python train.py --model="image classifier" --activation="silu" --depths=[4, 4, 4] --loss="cross_entropy" --lr=0.0035 --gradient_noise=0.3 --warmup_steps=350 --weight_decay=0.07
Rows from block 5 of a small image classifier, named by matrix and row number. Rows with one number belong to one channel. Each number is 128 + 24 x the weight over its row's rms, rounded and kept within 0 to 255. All counts start at 0. Numbers have three digits each.
After each channel's rows are labels from the 100 images, of 14848, where the channel reaches its highest value: "peak at" is the part of the image that holds the peak; "strongest on" is what is common among them. Only what is clearly more common there than usual is listed. The data: photos of arthropod specimens (BIOSCAN-5M).
# sq0: squeeze pointwise conv (model.blocks.5.sq.0.weight, 64x256x1x1), inputs 0-255
# e10: expand pointwise conv (model.blocks.5.e1.0.weight, 128x64x1x1, transposed), outputs 0-127
# e30: expand 3x3 conv (model.blocks.5.e3.0.weight, 128x64x3x3, transposed, each kernel summed), outputs 0-127

sq0.12:135122148164122138153103153076121083159108098126118152150146124122156145126112078114148162145130110101147121108117154164150142109137125089138108125148058140136138149111106141093123124108137101125133142105132098157124111135139143126122145099087111156164103144140150130137107097128149135144152151127115152139159173148136166144138155128165137147153133134136162144158188161106117152170164109151130164094100089107130162104121088117137119120070130121097100103137097113120122149147148137098162109191149122150158125132147121141092118163116082137095152128130124141090113137157090101141131096120140115051090097041119145125115120110106126143128169165110146148146141145076107138138134144130110125120126111104139148101119145113144093118125090135115151150152158116124146108106168105
e10.12:134153157098105141125114103103101106137110161170120109121063072156156177159104091106145211128101107092103143132129133137122133157140106162160154114140108098130101168134150126104096093131092146107119116082098133110131113099136098139116144143116145140121106135113118132097172113149131146130152143120144143145128137095100087143109126135171134141122129110106145130095124153110102139095106
e30.12:153140173069124142102102098109104077127159136156125107107139109078098109148141091115091152106089086124113106115108104095127133116103114079116136130166106136144126103116118129098098124142084112055113135174111116149164135164134097144119085097104125125104127101102131088158099125146144145164096139154130155112117105121129123140156134100104119149131125138146108154147117129130139111112145
peak at: centre
strongest on: order Psocodea

sq0.18:132149112147114120102107141102138156152160134155106134149157164152131142146139094125106147155124135152132094126121134135123085097127086095103163115134150108106126156113132160078135103122122149143148118105124151127087141105129171135128127128107109080128134143083116133186102113096153157106087137123124097116149142156154100091140127118165122136119138141085094130155129112150126087149129120161110124123096104110076104114158120133136179130131149183139121161156184157120108097135126096136113081125164096137141112124105102153095121152135096152113118143097128131107107141135127120126067082096130107146136105123109145131104185116155151126085166164128148140099160120090099146173086109130156152119164152112187111126141137123104121118157143083127116155138117158097072130159132134
e10.18:141079151135117132106121129121106142119127131137130091174151112157141143113128104144134091124098116144112152142119107131126113167145084148117133136137111118111121105115119102097170123122083106156175110105139104141104088130131121106071118071114122110080116135128128101069114122102084144124163143096155147166076106110132120138138133141150157169084130158145125185139122143127094165145143
e30.18:145105133128120171103136134083150081097084113115125132142149133082089149124140124132151121104123128156142124098162108123126103172147135143152103086138127113103136137158090111146076101135112092143136106140093113139151090133107113090062143125110141132125103117096150150102107063138116097136104167125123137122143162132127081143120115129120123164097129134093155169151122147169141139154146
peak at: centre
strongest on: order Psocodea

sq0.51:106134124102135138062119091138145104108093112136052118125124155139127148139137137150179100093126112068110098067135106117140093093098078122163132072139145129132121143116123105131143149123125134115111118117133123128112110086077112101125150119118149090085114103074143129110105148123103134112135133129124139092154100121167154140136117137106136139156156123145111129114125104163105133149110148119092144162108117109113101145118143147121130106121127119163091135177138103133115121118153093080149106170152107143123127127104110150083133132123100104134162131131140098145089099099112132159160159128192086178135107134146134148116144129088103125138110131121154123126139128132100148113145124108133150133157119120125116107169088145106145106157135042157114150136099170142149088158127101
e10.51:137114123161120104095135088118153144113124122119158091149106154175159093141113163143118128166127143135114105125112159086143109132107140134139114132122091113095148136108111085104108137153165121132132161149127107103096124130121133133136149144094094096163177137173158073114139151105102154101120184128119108106092126095114133123102163166149152102121067135179130129118126139097139140102127
e30.51:129103107128132134117095129151138120132118142137160135110145132104117159134108110093187108149156112090134128123103130154160113137137178137134164127144094140142174116143120110131121166099105129118180166123129129110098140064096184131137093135128121096075163105167152121097156104133145146122155131131147141134158160144152136093105126157134145138151132176079093130125151145139140107144180
peak at: centre
strongest on: order Lepidoptera

sq0.7:112136100118125163135106137152163168110119093143154127139126101142117134161143131130097132127146153171131148135099145104117135073100114124154130136130134094136092110121139062118153168131143166137101142109142153152132153136160183111138161149134148159140137129135120154136082166082135151136117147167158155080091144102120126141125144131060128141116136144168152142093167121110152104138170112104110113106109107099097146109093102154125127144134140148125141102118180128111106111147123143149192116134136128130145153172137121141129176158144130157116114140131114156100136097135125069108134099142160096124134095155130160150125139148113158137115128185123142180137166106110142185082144140130107107162067137160128143138137116168108113170149089126111127156165133121109122139118127140
e10.7:137103131101084116149114141104112107075093139130126077163186106132072157143118122102116137118110127104125127125151133153138101099124093129119125097066096116141128101146103116135132136094131097115124141102138090102132153116134115108100142136105148129110146138109156132148135128096087147115109143116098139158115159046132097172125158126155158159107136153111114121171123158106150103108120
e30.7:120134166113144102140160137114148101146118142101127072144137068116118093123082124182122088132127130158139101102176128142123112109118111144157194117141107110124134130135101149106106167121095112102109111135148109142106131134140102103138098116095122156120158144137110126137141149099124124099134107134121078155128107144159127066149121150139120097115155127198151146137071127110155127110125
peak at: centre
strongest on: order Hemiptera; class Arachnida

sq0.60:108114128154145152142189132144144128161094101061158110088080148140116157144156143133112111123162117136142159139152130143151127117087146122120114159109140117101159167113144169145175115158091116105122143136133092142143113125115127125135124134148164130127139153097153161096116153123113138157165116151160141154147117121123056168131150120115173158158119149088151153109129091153146124123108142079131149118152126081151137106116152101123100082057142137159110132095105168167157078151111095147134156133142142093131094156096121123114145118148168110119093142144147146107136114164110104113114138096127134118144158143131151102134147134114130112151140106119088136131104135166142167102135111085117127153068105162099137142103140097141102140120108163124128151134110103133094138090124121
e10.60:154138116186112134133107148113105122209142131122122135147158159145108093103130110098133081145149202153132125162137129114105133116122080143116134088095152183102168140127124108156090149096102119141121145126148134106127131112124100115179090123141095109138161155123103126131083132098123144122146124147096150124138096090156102137115144130104147136117078110143134154109134111137125109137136
e30.60:132138101076107118101106152105125160071121140118101134123160158105100112096126130082112112108147121109154123117083111156114144110146157121120122175129160113138134144136132142102078117149128175120179118151110144138096101089133130147148103120102138099126169150131124087154143114139096140121166114155135149157143157123067119134142086075125122135153100131148083140085133145120111138099119
peak at: centre
strongest on: order Hymenoptera

sq0.36:140127108147091144128139131138135085115135136099129093141136059135117114150135117131105146151100120139144136112078148142124136138151138100123119088119106128095130118125114128101138081111115155144093127116142140124132108152148138146133100117138110104132129134149155109091115128139134129127099084133111092113114129124114090108099134092111114098111131129133168124142114136100117116132125077138108116094090086118149162160143124098185127156136145147086110154130136117109150153136089120066121103143134111119130084104133061111144096116125137132123156148130170127152111122116104124121128119097109107135141139094129134074089120124144123106161114135105132118155123091144161109098111113095114036093110117163070076124164124133155079130134131150080081141131098154134152087046114116
e10.36:104163156141097088115100154093106139166138136142129135125136070111155091118117129132143146114164137144103132108097116130130135127132159128127127127128117146113146121103148090124091113117096115165126094151102146134104071148076094154079109103139143137100103132147125116125163134138145125115109108106133092122148134147128106153095124099110147109129120100138040116177133109173109114180128
e30.36:136141113096104109094133094082151099103106104165103136135143138122096088136149163130045123120152142141168115129129085165098156117120190126155108104144135132113120129075099118112104147127126111098129121117101124113120114133108100121101104068145123082104132134135112158104114111161109113084165093133104118124139155153118114097152109122132149121112107131119163165143106112137108157114142
peak at: centre
strongest on: order Hymenoptera

sq0.54:139121146117110152131177100165106110103109121139162095127130128150112126128111095152144137110095089130131100134107137144131153137178122135092133130131134133069132129138071177129114117114093165130148137131133110140131135138127111092129130131139100120120075103116131115138125132148095108134134130112123103149090108099167125119117124127099171111128126142171138110147109133120122158093117172108134131063133128143166170144143125129169161120143154103113107129178197112132132185098141121138152116158102189123120170113170089135090126098133112100119172138114128094162149101117112104126112087089184122148106134151142121119101123114128102147115096137135177073136151107154106139110074178163132138129101141107126159121131093156137129148155113147130133099174123178133132128114140102
e10.54:169151124163154133100174074094125135128122121161145133114135104124137147126155148121142150085112134133126121088116136130154125137117141100134147126118140141120104129123172133134141103172162132126123132073135149166120143115093113170130154108141072116087127139131076166149070102145145110133162139137136062143106129144098143090109118143096141136072177156143097140130145128106134146122120
e30.54:136129128115109090088173137129133133137121078166147106138135132123108150138111165138104150124101181119093119152110162140157125130150101115182117129108139118096113137103136143134137127132165171112116141106187115119143162093113170120138107125104167152120137159165120178097153153182121121123135156140114091130165097108128158141129152138126101129075162152141126100163126103101106136124160
peak at: top left; centre
strongest on: class Arachnida

sq0.40:119107126161141140140178169101129147144174081139165164114103106089111123144136150096124087120143148133146132124134126120105098117109100105136122120149137098125154123157109116126141122109055063167078106109127133137136149101135111132096144127058105155103126093132144130156116128094082091129145159131125129104118110165069115115146113135114129119126177136135129145139138096128134124164127170125141116148129120134153132128126099145149100132082105067123108120104152118119150120108152138092141163152105156119133146115154135083130124133143129126108144095082086117102118074149137112119168150122119108172144158126159121138138080136117119064125123116134106112112113079112117130107132157112108114079096139119112108142129092142133164121129166143127139063097171138098133151131165127
e10.40:157059152099124165135115113131123163098142161102114183116142117114101153110141116082128095141146127108135106128119123088108123138098115128133128172128111123107133139165087134120098161144093116185135121113108147107160087120109186128121107137099120128088102147135114130110111137140133144146148122171119098126176135173157126113129114116143090131113124101189082111123117153106148109110131
e30.40:141157145095163124182144153108123133109101163108106103181104153149145105142148167142132155139152116130135113121144130120178120116099137150098138135138126119151105165144095141148133114101131108140115141153097100138102138116154134083137122128092124134114124108128106135158101147100145148116121071118110148094108136158104125144094145168124089163133107130193132051089119153114094111115150
peak at: centre
strongest on: order Hemiptera; order Lepidoptera

sq0.0:115126112119124121079120129144131105151160118118110124098173112151129167106132113139143159118104144098084109109114093109123151105144126167169199150114134117160130123142103154134123120119126129153098103114135158094131128149122124078136159116134150094125159066151124132071109137120098086125162101094131096113115114136140144108128090143131151105095132107143086144109172110132138145098133085159150146142134136114102116200151117170127138159160109100121120107153116119088132107116128141109160148153166141135131111104133109072161174121116115109113134116150132121140114110120135117110109135138136113154118085102128127128128134107061154151159118114089092147122136178126152161105154154156139198155103154122155155105131108134133139109128096092147135143151117139135112117090058104
e10.0:099115104128091155123132099152091135127176114155107152134150133150152184130139122129153122092134116147107164095142123195162167166082105153138130141117099127111098129140144121125118151116128108142134097077145096141106136149132138170142124148130118108091120127126120120093075116136119095094114142100142157122125136093148101128117107098115141090115129123111110141095168113161173092160085
e30.0:089113102146151110119176131107144132143112103133093158101102136125120124161141098128108124151095058096120102094139162141129148164157112168151124154167121121164117128101149122120187153113148145116113136129137115114102115140110106126099133185166109134121126141151090105137136139101158102140075105139111126154136157151092120133142125142126114134143100109163096135140094119124144132201094
peak at: middle right
strongest on: order Coleoptera

sq0.17:153125146164199113143106162133142116111085120118144142131137148132122152144104098154092105151111107138153129084038149168110117136134136167185161122114133141102109158081131091110093168146123101120154120094115110146124138111127161146137070126143138136119085120113146110120150152142125142131127133154138118156119162153177133107119154121124122140136102137133114120124169159178137161133165119125136136160094135116135131116108116104074158142127098100112140133122086096097087117141103110111126099103094148123122116117131124163135133123124087200129106161099116150104132172134092110117127125089136161124099102163134106146116147119120150129089153129121159085071124103107127112125123111138142142100090133120171128141128101155100086129101088127150105156097138126165146139129145115
e10.17:070127106124138128111173145103144140126104130133146077153160109163136152188134117117135109122163150163106131128138146164166164139178100131143156118149146167113105132131099124131148170133129131164155116108158135110096121083071117121123128118114138153148122094151152138128138122106108103090139125147181126133087137131113111141105137108142201122108115123118146126167126172094140138134147
e30.17:130099116119133123109138127098135140116124124134066079137124127143125096142123107105068101143136099149146127134129128064134113103163104109120144136150132098120136139088083074086104129114145143100115132107077150097093122128121147093106089157143095114124119113158115158111155155108119140114132116181134118106126086130155102113163132150090165115131115145095137132197157131112132119128128
peak at: centre
strongest on: order Psocodea

sq0.43:153138127115119132129120128144122139107123165121135148152133098140156101171137136160135183167128108126146131142115153137134136131183116118129144092126132122108111129094152106085132100122145121155154130104134100141140147154147165132145164116103165107115140166139129145158084126121162158104110127139146122083127149120114098119114133126106080141157157149091139151116116119131087124149139092121111097118097078126106126069113143132123082181116129170163154143141162127109145150133126160126163069154106168176117140145140119193162151151117131162136135098103121177088085162129127107090120091102125129110088132160100132148145094128130138114072093121153165139113115080123098131134132147144128146087111097169148153106138151183101115128147106133080130131096158124121113121143139145
e10.43:128120109137161157108154180122084076094064105119102118172099105158100145149123100121173131089100150101109059123088143142124070104127125109139094108126096148148137094135118121126160098154121114105089133124138134098135108102114135139134164153138141133145145140099128110145120112101118124106167144137110137154132109131093120141144154142151127128143099152146149141136087164141130118148165
e30.43:133134116080152118181106137110141061180165111127120122111100127151110129115126101134158092148155142155115132151168145135114145071104118132094109136094152123125107125157088133135108119101140137132148151105114144163104105089083148088105135110161161100129103098128145106116105121110097110109112131129118163093118105112126104105087106124134127175163111150147101109095111115134087129133095
peak at: centre
strongest on: order Hemiptera

sq0.44:142115124111099135107167132104132111126147147113119116122111112086130096142121136126135080111156149144111081114128119141114078127123084118132155067159111109144139109108102103159133117157087094136079094104116089130133103166149153179107132131119101118095092099117149172128075148129141126123128133089106152116119136160138143113147125142112145154157183137129110132095160164150142145148160149164167126107137136108149175115142122118156172177108125161132077089114159131144108158109118160094142147125139147119175155121118133143134139126139145098097156088124093140121098124132110163109123169145079117146154121086139123162128114124108123099114104120122028146124090112116127134075094148118126110100103120134106149112125121133114142145111121139099130110139142161121127166149151102
e10.44:108123115122142105167129131132122125105125142117148139107126151145084070132120088117109114108087104142115101107144117140123122143137121123112100156091178161171138083158124123156151146150120070148145102167094150088134138111129084150102141122115184132161141132113114106140164177114149182132147102119166139143118136139134089123150146146156088127093116109111130095135115133108165127087134
e30.44:114129146167108096126135189127139132197138111110146139108135163069114086129136143112097134138174153106127135092124125130153143148131156145146148148137179133140137093124120101092139100098112120138079133147081143130103139120196134142117110142113104117089122140137133081122135140101129167104138104128138117113145126151153146125145142120175095120171111100154113108092134118168157154128131
peak at: centre
strongest on: order Coleoptera; class Arachnida

sq0.45:100086137083095121119138121096099107139128114127092086073130165090132108113141102114116099096131090125137093106140095119110094105126085082133114167084097127128180107091129144153103126141133169099083105103095128092094133074092136113131137112115106105124150082094111104123098083111036107129131147121131146140112138123130152157125107140138107149141134142134143130149138150148134167126160173131155124145149133126159163124133086137142107156109128110128108104145133096130131137126086162096106129180108141125143123116143141152170134142089089150117125125110084147117147113101116125077136136175106147147123150120131120152117117110115093102101107114075116113132113154131096071077095163152162135138117120151130127123140130119134140137141138125139122119164148105117098154104121138
e10.45:102141142096123103131147162142127121101144115110180159095119150116162131149128084122159118161150176117155106117138118167116097120123145105156108101129144130147124116156100097129154132117126151119155126147137139143187134099162122122154110152158162159156151124137182139096135142113172117079169128142113131132136153133132138089147132085099068096123112083102118171108100130101138104128135
e30.45:131138124117122105139124108100123176149145111103108150130106101148120141164091084160111148115143102140143149149114099145140145135146159115098114119177117088149129143130125126094111145142099101098139100112101112155054128101132155118154164155137124128127122128130138132116130125141152101193154110136136149163145133126167179122114149139128135205110113149139139090170143110165092112106163
peak at: centre
strongest on: class Arachnida; order Trombidiformes

sq0.53:090054057093135150080117098119134112129125086149158086097138095120151171112139125125099121094138094093079091138111118120131064063080097125122097113143151120133096103116138147135130140111115109152146157135138143110084139150137102131104094153126138124116138119138153114107098108127081152098150114117138131090161125103098127126109111129105117138115117109117153124130096141098178112130123127130096157151138118129114142206125137067150140109130105102122109125138167126125128131087092097141147099146164138134158120141152109148125116126134132109165126106115120164127145132121153119130103153123162135132099080160116132124133171142111092136171104156157140138094092147119125156161136150125163159134135144137092092096157092105109175144130137114158145122110140131118142144154130141
e10.53:153138111154107186119146166126181069112093131095166095136145118157124168133142105132130125171161137143130114171112145125110100124103121128135123136136124165134135096127166124097068121096170117132099141153100124104120121131101121140127126115084093089156142149140166145143114093125136140132136121139124094113094085122072103097123119138090139102098123119121141085122110135151143088133113
e30.53:115104131155129126128136153148126129153140159119105120127105103114092135113102093119127164133158174136146111138131100147111154141118128109155121155112148138137194137169168132115132136101101100186111150159158114104128098067135149141114147104135124113099154092137122122126086119137134199097120103123186103112128164119124152138064109142150099116114102120121114149126151178106137139141115
peak at: centre
strongest on: order Lepidoptera