A small image classifier, trained from scratch: 48-pixel images, 48750 training examples.
Rows from block 3 of a small image classifier, named by matrix and row number. Rows with one number belong to one channel. Each number is 128 + 32 x the weight over its row's rms, rounded and kept within 0 to 255. All counts start at 0. After the name is the row's rms in percent of the matrix's.
After each channel's rows are labels from the 100 images, of 14848, where the channel reaches its highest value: "top examples" is what is common among them. Only what is clearly more common there than usual is listed. The data: photos of arthropod specimens (BIOSCAN-5M). In brackets: how many of the 100.
# sq0: squeeze pointwise conv (model.blocks.3.sq.0.weight, 32x128x1x1), inputs 0-63
# e10: expand pointwise conv (model.blocks.3.e1.0.weight, 64x32x1x1, transposed), outputs 0-63
# e30: expand 3x3 conv (model.blocks.3.e3.0.weight, 64x32x3x3, transposed, each kernel summed), outputs 0-63

sq0.6 115 [171 145 134 151 106 135 181  59 155 151  94 131 129 118 121  96  77 144 159  88  97  92 142 158  68  87 143  90 100 114 148 140 140 157  95 105 136 110 154 106 141  98  98  86 147 127 117  86 161 149 151 155 139 135 121  87 147 133  61 116 119  72 110 100]
e10.6 112 [ 86 124 101  94  93  61  55 120 184 148 143 128 115 105 137 119  99 152 146 170 120  99 154 137 160 138 153 130 173 139  99 118  91  96  80 111  95 132  91 192  76 152 126 161  71 133 142  79 116 155 155 113 123 115 124  81 156 110  64 109 160 128  84 165]
e30.6 089 [ 71 141  78  96 172 101  95 104 200 123 141 119 135 161 119 145  97 111  95 114 123 161 113 159  59 129  70 130 119 149 151 104 112  95 134 159 166 148 141 153  85 101  70 149  89 151 128 138 190  91 141 185  89 131 104 165 164 172 181 139 121 126 156 132]
top examples: order Coleoptera (50)

sq0.28 088 [181 126 172 140 155 148 132 152 144  86 194  97  88 133 167 174 138 114 133  94 130 154 134 117 136 102 167 172 173 112  90  99 165 152 154 144 174 193 151 138 133 125 106 164  93  82  80  91 129 117 146 141 104 134  98 129 128 141 122 131 181 152  99  90]
e10.28 122 [168 132 155 134 111 141 115  98 122 110 109 182 169 117 163 141 111 148 142 143 151 144 147 127  74  84  37 120  88  67  55 123 101 132 167 110  99  75 142 108 141 105 157 185 129 141  41 110 138 100 147  87 142  78 114 122 169 139 110 122 137 153 133 148]
e30.28 105 [ 83 160 140 110 154  96 127 135 139 154 171 148 152 136 170 138 100 131 112 126  95  13  62 152 123 113 130  63  91 118 100 151 143 125  82 119 127 119 103 103 119 139 127 151 120  98 189 139  86 120 125  81 164 169 119 151 133 143 170  97 162 133 186  77]
top examples: order Lepidoptera (52)

sq0.20 105 [109 145 166  76 133 122 175 173 125 161 100 164 118  69 105 119 152  95 109  93 104 103 102 150 117  92 118 117 110 136 160  98 144  89 140 133 106 166 174 132 190 161 119 115 117 121 142 166 123 163 147 136 128 167 110  89 152 120 138 132 126  73  94 128]
e10.20 099 [150  99 140 147 104 172  58  48 144 131 165 142 127  96 149  88 101 120 124  74 114  42 163 123 105 180 152  87 149 127 114 150 145 113 136 161 114 155 128 117  96 122 113 137 111 111  56 140 155  76 130  84 111  47 137 123 146 126 124 155 149  93 138 111]
e30.20 102 [132 125 101 152  91 124  88  24 138 124 121 143 120  75 116  89  90 105 108 127  88  88 142 111 106 138 136 134 119  66 106  89 109 150 125 142 133 139 116 114 147  85 158  92 100 114 123  93  80 136  90  91 105 123  77  35  90 115  71  83 120 118 116 151]
top examples: order Hymenoptera (47); family Trichogrammatidae (30); class Arachnida (29)

sq0.7 095 [139 153  78 161 125 175 133 167 167 155  79 121 147 125 110 164 104 185 121 130  93 180 178 127  73 124 148 162 130 111 129 157 102 134 127  83 137 142 167 124 134  90 114 118  98  84 115 122 147 163  81 134 154 149 174 124 106 118  97 124  73  61 103 191]
e10.7 102 [113 163 102 100 126  88  67  77 156 132 119 140 127 138 143 138  91 115  92 101 136  49  85  99 101 111 109  65 124 150 121  78 112 137 123 122 174 103 121 111 115 157 127  98 138 123 134 142 114 107  95  51 168 140 101 127 128  86  61 146  71  47 123 135]
e30.7 082 [125  94  87 137  98 149 107  96  89 117  55  87 152 104 120 114 170 114 113  88 107 168 138 148 181 143 104 109 147 156 104 179 123  79 120 135  59 116 112 121  83 103 129  64 132  72 108 163  56 148 135 139 131 106 188 118 112  83 148  95 102 118  95 109]
top examples: class Arachnida (26)

sq0.24 096 [122 156 165 102 136  91  98  69 110 100  69 116 143  69 123 156 161 148 167 102 169 135 175 145 172  74 160 135 130 104  80 159 108 137 104 141 111 125 113 119 107 129 119 119 121 146 152 134 140 115 111 112 125 131 167 137 146 122 109 149 120 129 125 136]
e10.24 102 [ 84 147 123  85 105 103  95 131 135   0  75 116 125 147 114 134 100  72 125 139  91 139 111 105 128 126  82 115 147 125 116 121 148 161 122 137 118 128  78 109 103 135 103  88 168 109 119 122 122 178  83  63 120 106 144 118  95 158 157  66 120 104 108 105]
e30.24 097 [ 70 120 106  64 137 107 122  80 122 122 107 126 154 134  54 128 104 125 133  75  67 165 109 120 181  64 120 147 114 152 176 100  97 158 134 168 137 140 120  56 105 153  68  95 149 116 128 131 160  79 182 167 112 123 127 134 119 131 137 176 138 119 164 117]
top examples: order Hymenoptera (55)

sq0.10 087 [138 119 162 108 113  84 158 160 135  88 131 151  88 123 164 197 178 145 120 144 160 104  84 140 148  95  95 137 162 157 145  99 152  82 120 153  91 141 151 170 146 134 140 153 143 111 134 146 140 100 168  80 113 140 102 111 158 123 144 137 216 143 161  93]
e10.10 101 [171 127 161 132 122 138 105 103 108  70 102 105 124 110 123 177 131  61 107 149 116 143 135 123  93 130 113 147  91 132 113 135  87  57 150  49  98 125 123 128 133  94 123 131  96 150  72  75 174  99 119  60 125  48 121  85 105 117 130 150  70 128 139 145]
e30.10 106 [ 80 128 135  57  79 144 104 152 102 146 159 105 155 115 135 127  93 134  72 145 109 127  95 199 109 122 101 100 118  60 115  48 136 164 129 122  94 104 127  96  94 126 112 123  90  96  79 108  69 132  77  78 120 123 102  93 125 123  98 157 117 135  73 120]
top examples: order Hemiptera (33); class Arachnida (29)

sq0.15 100 [105 136  91 132 114 118 154 157 143 144 132 115 140 149 136 111 119 102  99 168 168 127 112 117 117 125  84 128  72 102 144 102 147 137 143  97 161  83 137 145 153 137 135 118 140 155 156 135  97 161  45 123 163 150  91 165 147 156  69 150 148 147 159 110]
e10.15 077 [155 130 148 118 127 111  58  73 114 125 149 139 106 154 131 131 149 102 122 141 151  95  99 175  85 125  89 133 140 119 118  95 146 128  64  41  84  63  92 153 131  92 150 112 143 116  50 130 149 128 141 140  72 100  97 122 189 104 142 166  83 158 135 110]
e30.15 080 [ 95 106 125  60 111  73  78 144 128 127 130  85 166 139  80 126 116  89 110 100 124 114 142  33 132 110  79 111 115 107  84 140 119 126  74 182  88  69 120 175  98 160 139 116 115 103 109 108 140 164 131  63 133 115 130  90 136 114 145 143 133 103  92  77]
top examples: order Coleoptera (58)

sq0.13 079 [ 77 153 146  75 102  29  90  71 138 128 129 168 175  99 116 135 163  79 116  94 172 140 105 129  84 122 103 168 129 107 104 167 141 142 130 159 125 103 143  80 139 103 109 104 157 156  98 128 142 190 141 120 163 141 107 133 184 131 116  65 155 129 132 175]
e10.13 094 [124 115 113 117 112 135  63  82 110  53  91 107 115 180 134 160 151 150 151  76 119 115 128 131 114 105  66 185  82 140 118 139 167 158 130 123 122  77 140  99 107 149 113  83 144 109 152 111  80 121  58 115 112 104 110  70 151  83 107 178  98 162 139  89]
e30.13 083 [ 71 128 136 105 118 144 162 175 135  98 122 111 133 156  73 142 147 112 141 104 118 160 129  94 139 116 154 113 146 175  65 138 116 118 110 206 120  79 128 146 128 170 155 129  55 118 127  72  40 119 153  79 130 124 118 118  95 112 150  99 146 115  48 130]
top examples: order Coleoptera (52)

sq0.18 094 [171 110 162 108 150 104 166  76 114 120 177 119 167 138 164 126 130 163 144  99 169 137 161 107 132 118 137 110 103 125 105 149 147 104  91 122 129 129 150 116 162 143 142 158 123 185 127 152 152 108 133 117 155 130 126 166  99 129 136 133 199 123 123 135]
e10.18 117 [ 73 135 116 118 138 110 159  98 169 124 170 119  88 141 161 160 117  99 122 107 143 116 139 136 132  66  82 138  73  56 151 153 165 124 172 134  82 164 136  77 118  74 126 175 114 119 141  71 149 128 144  92 121 123 108 102 133  47 102  61 155 132 112 154]
e30.18 130 [ 95 161 123  54 138 129 134 123 144 105 112 153 104 106 165 149 124 109 164 123 136 195 155 121 103 125 106 161 106 112 111  88 136 126 137  78 107  70 150 122 120 125  95 210 148 190 110 174 134 141 106 172 108  73 142 129 112 174 124 193  94  61 113 159]
top examples: order Diptera (87)

sq0.2 126 [ 95 146 149 147  89 108  97 147 143  92 102 129 154 155 119 155 147 138  60  98 156 157 152 102 133 147  73 140 171 179 119 146 152 115 132 169 149 131 157 146 140 103 101 135 142 124  76 110  72 117 131 183 117  79  78 138 138 110 132  91 136 105 101 123]
e10.2 106 [118  93 118 185 147 160  88 125 125 112 203 148 132 151 110 151 148  94 148 199 145  67 158 133 130 155 118 143 121  91 149 119  89 161 149 132 163 111 185 117 158  88 124 139 125 155 108 109 191  86 148 140 140 138  74 118 179 125 183 143 136 191 150 183]
e30.2 104 [154  55 102 162 112 134 115 101 156 140 150 186 135 121 150 141 131 128 111 160 126 158  74 163 171 146 134  97 139 164 135 192  65 195 160 129 153 181 124 184 165 130 120 124  88 134 193 159 113 146 103 144 139 125 192 105 122 137 114 165 142 138  89 171]
top examples: order Hymenoptera (50)

sq0.25 107 [145 140 146 143 175 119 166 100 123 119  99 154 191 119 106 107  99 124 164 150 125  77 135 157 115  92 197 140 124 133 134 165  75 138 182 135  74 133 114 161 113 157 147 148 143 138 149 115 172  70 110  80 147 123 174  86 113  95 140  92  93 144 121  72]
e10.25 106 [133 124  95 149 101  97 118 142 145  78 118 114 124  96  85 129 117 120 143 121 109 116 113 106 123 126 170 130 114 128 123 103 142  45 108 130  61 129  53  67 161 108 100 145  77 148 100 112 127  88 106 117  79  44 109 145  72 143 121  72 146 119  62 114]
e30.25 088 [152 117 103 123  99 107 106 106 140 151  85 125 131 105 126 107  92 146  88  82  82  96 109  84 105 119 136 100  80  46 144 116 113 156  90 126 135 130  87 119 153  93  97  96 130 108 106 150  95 118  68 143 113 108 105 146 108 122  73 238 161  89  78 123]
top examples: class Arachnida (36); order Sarcoptiformes (26)

sq0.14 108 [109 138  90  67  77 102 145 117 156 117  90 186 134 169 145 125 144 138 130  80 139  96 104 116 119 159  89 128 128 106 115 135 132 128  97 156 151  98  97 149  97 100  74 149 131 128 125  98 122 138  94  85  88  94 175  98 146 142 123 153 176  91 118 149]
e10.14 078 [114 132 138  96 187 111 111 179 113 153 131 143 115  75  94 118 165 149 109 101 117  81 152 116 150  97 152  62 179 124 135 131 104  94 125  86  88 193 170  90 137 119 122 147 120 139 158 123  98 125 125 199 129 169 121  80 118 125  89 172  74  75 188 143]
e30.14 094 [110 145 147 131  99 120 152 126  99  98  89 106  60 181  18 118 128 109 123  82 131 155 118 115  94 169 102 129 158 173  69 171 106  29 112 136 114 106  82 112 125 131 129 150 115 132 111 122 125 133 133 115  96 142 101  88  97 161 122  95 116  99 161 100]
top examples: order Hymenoptera (47)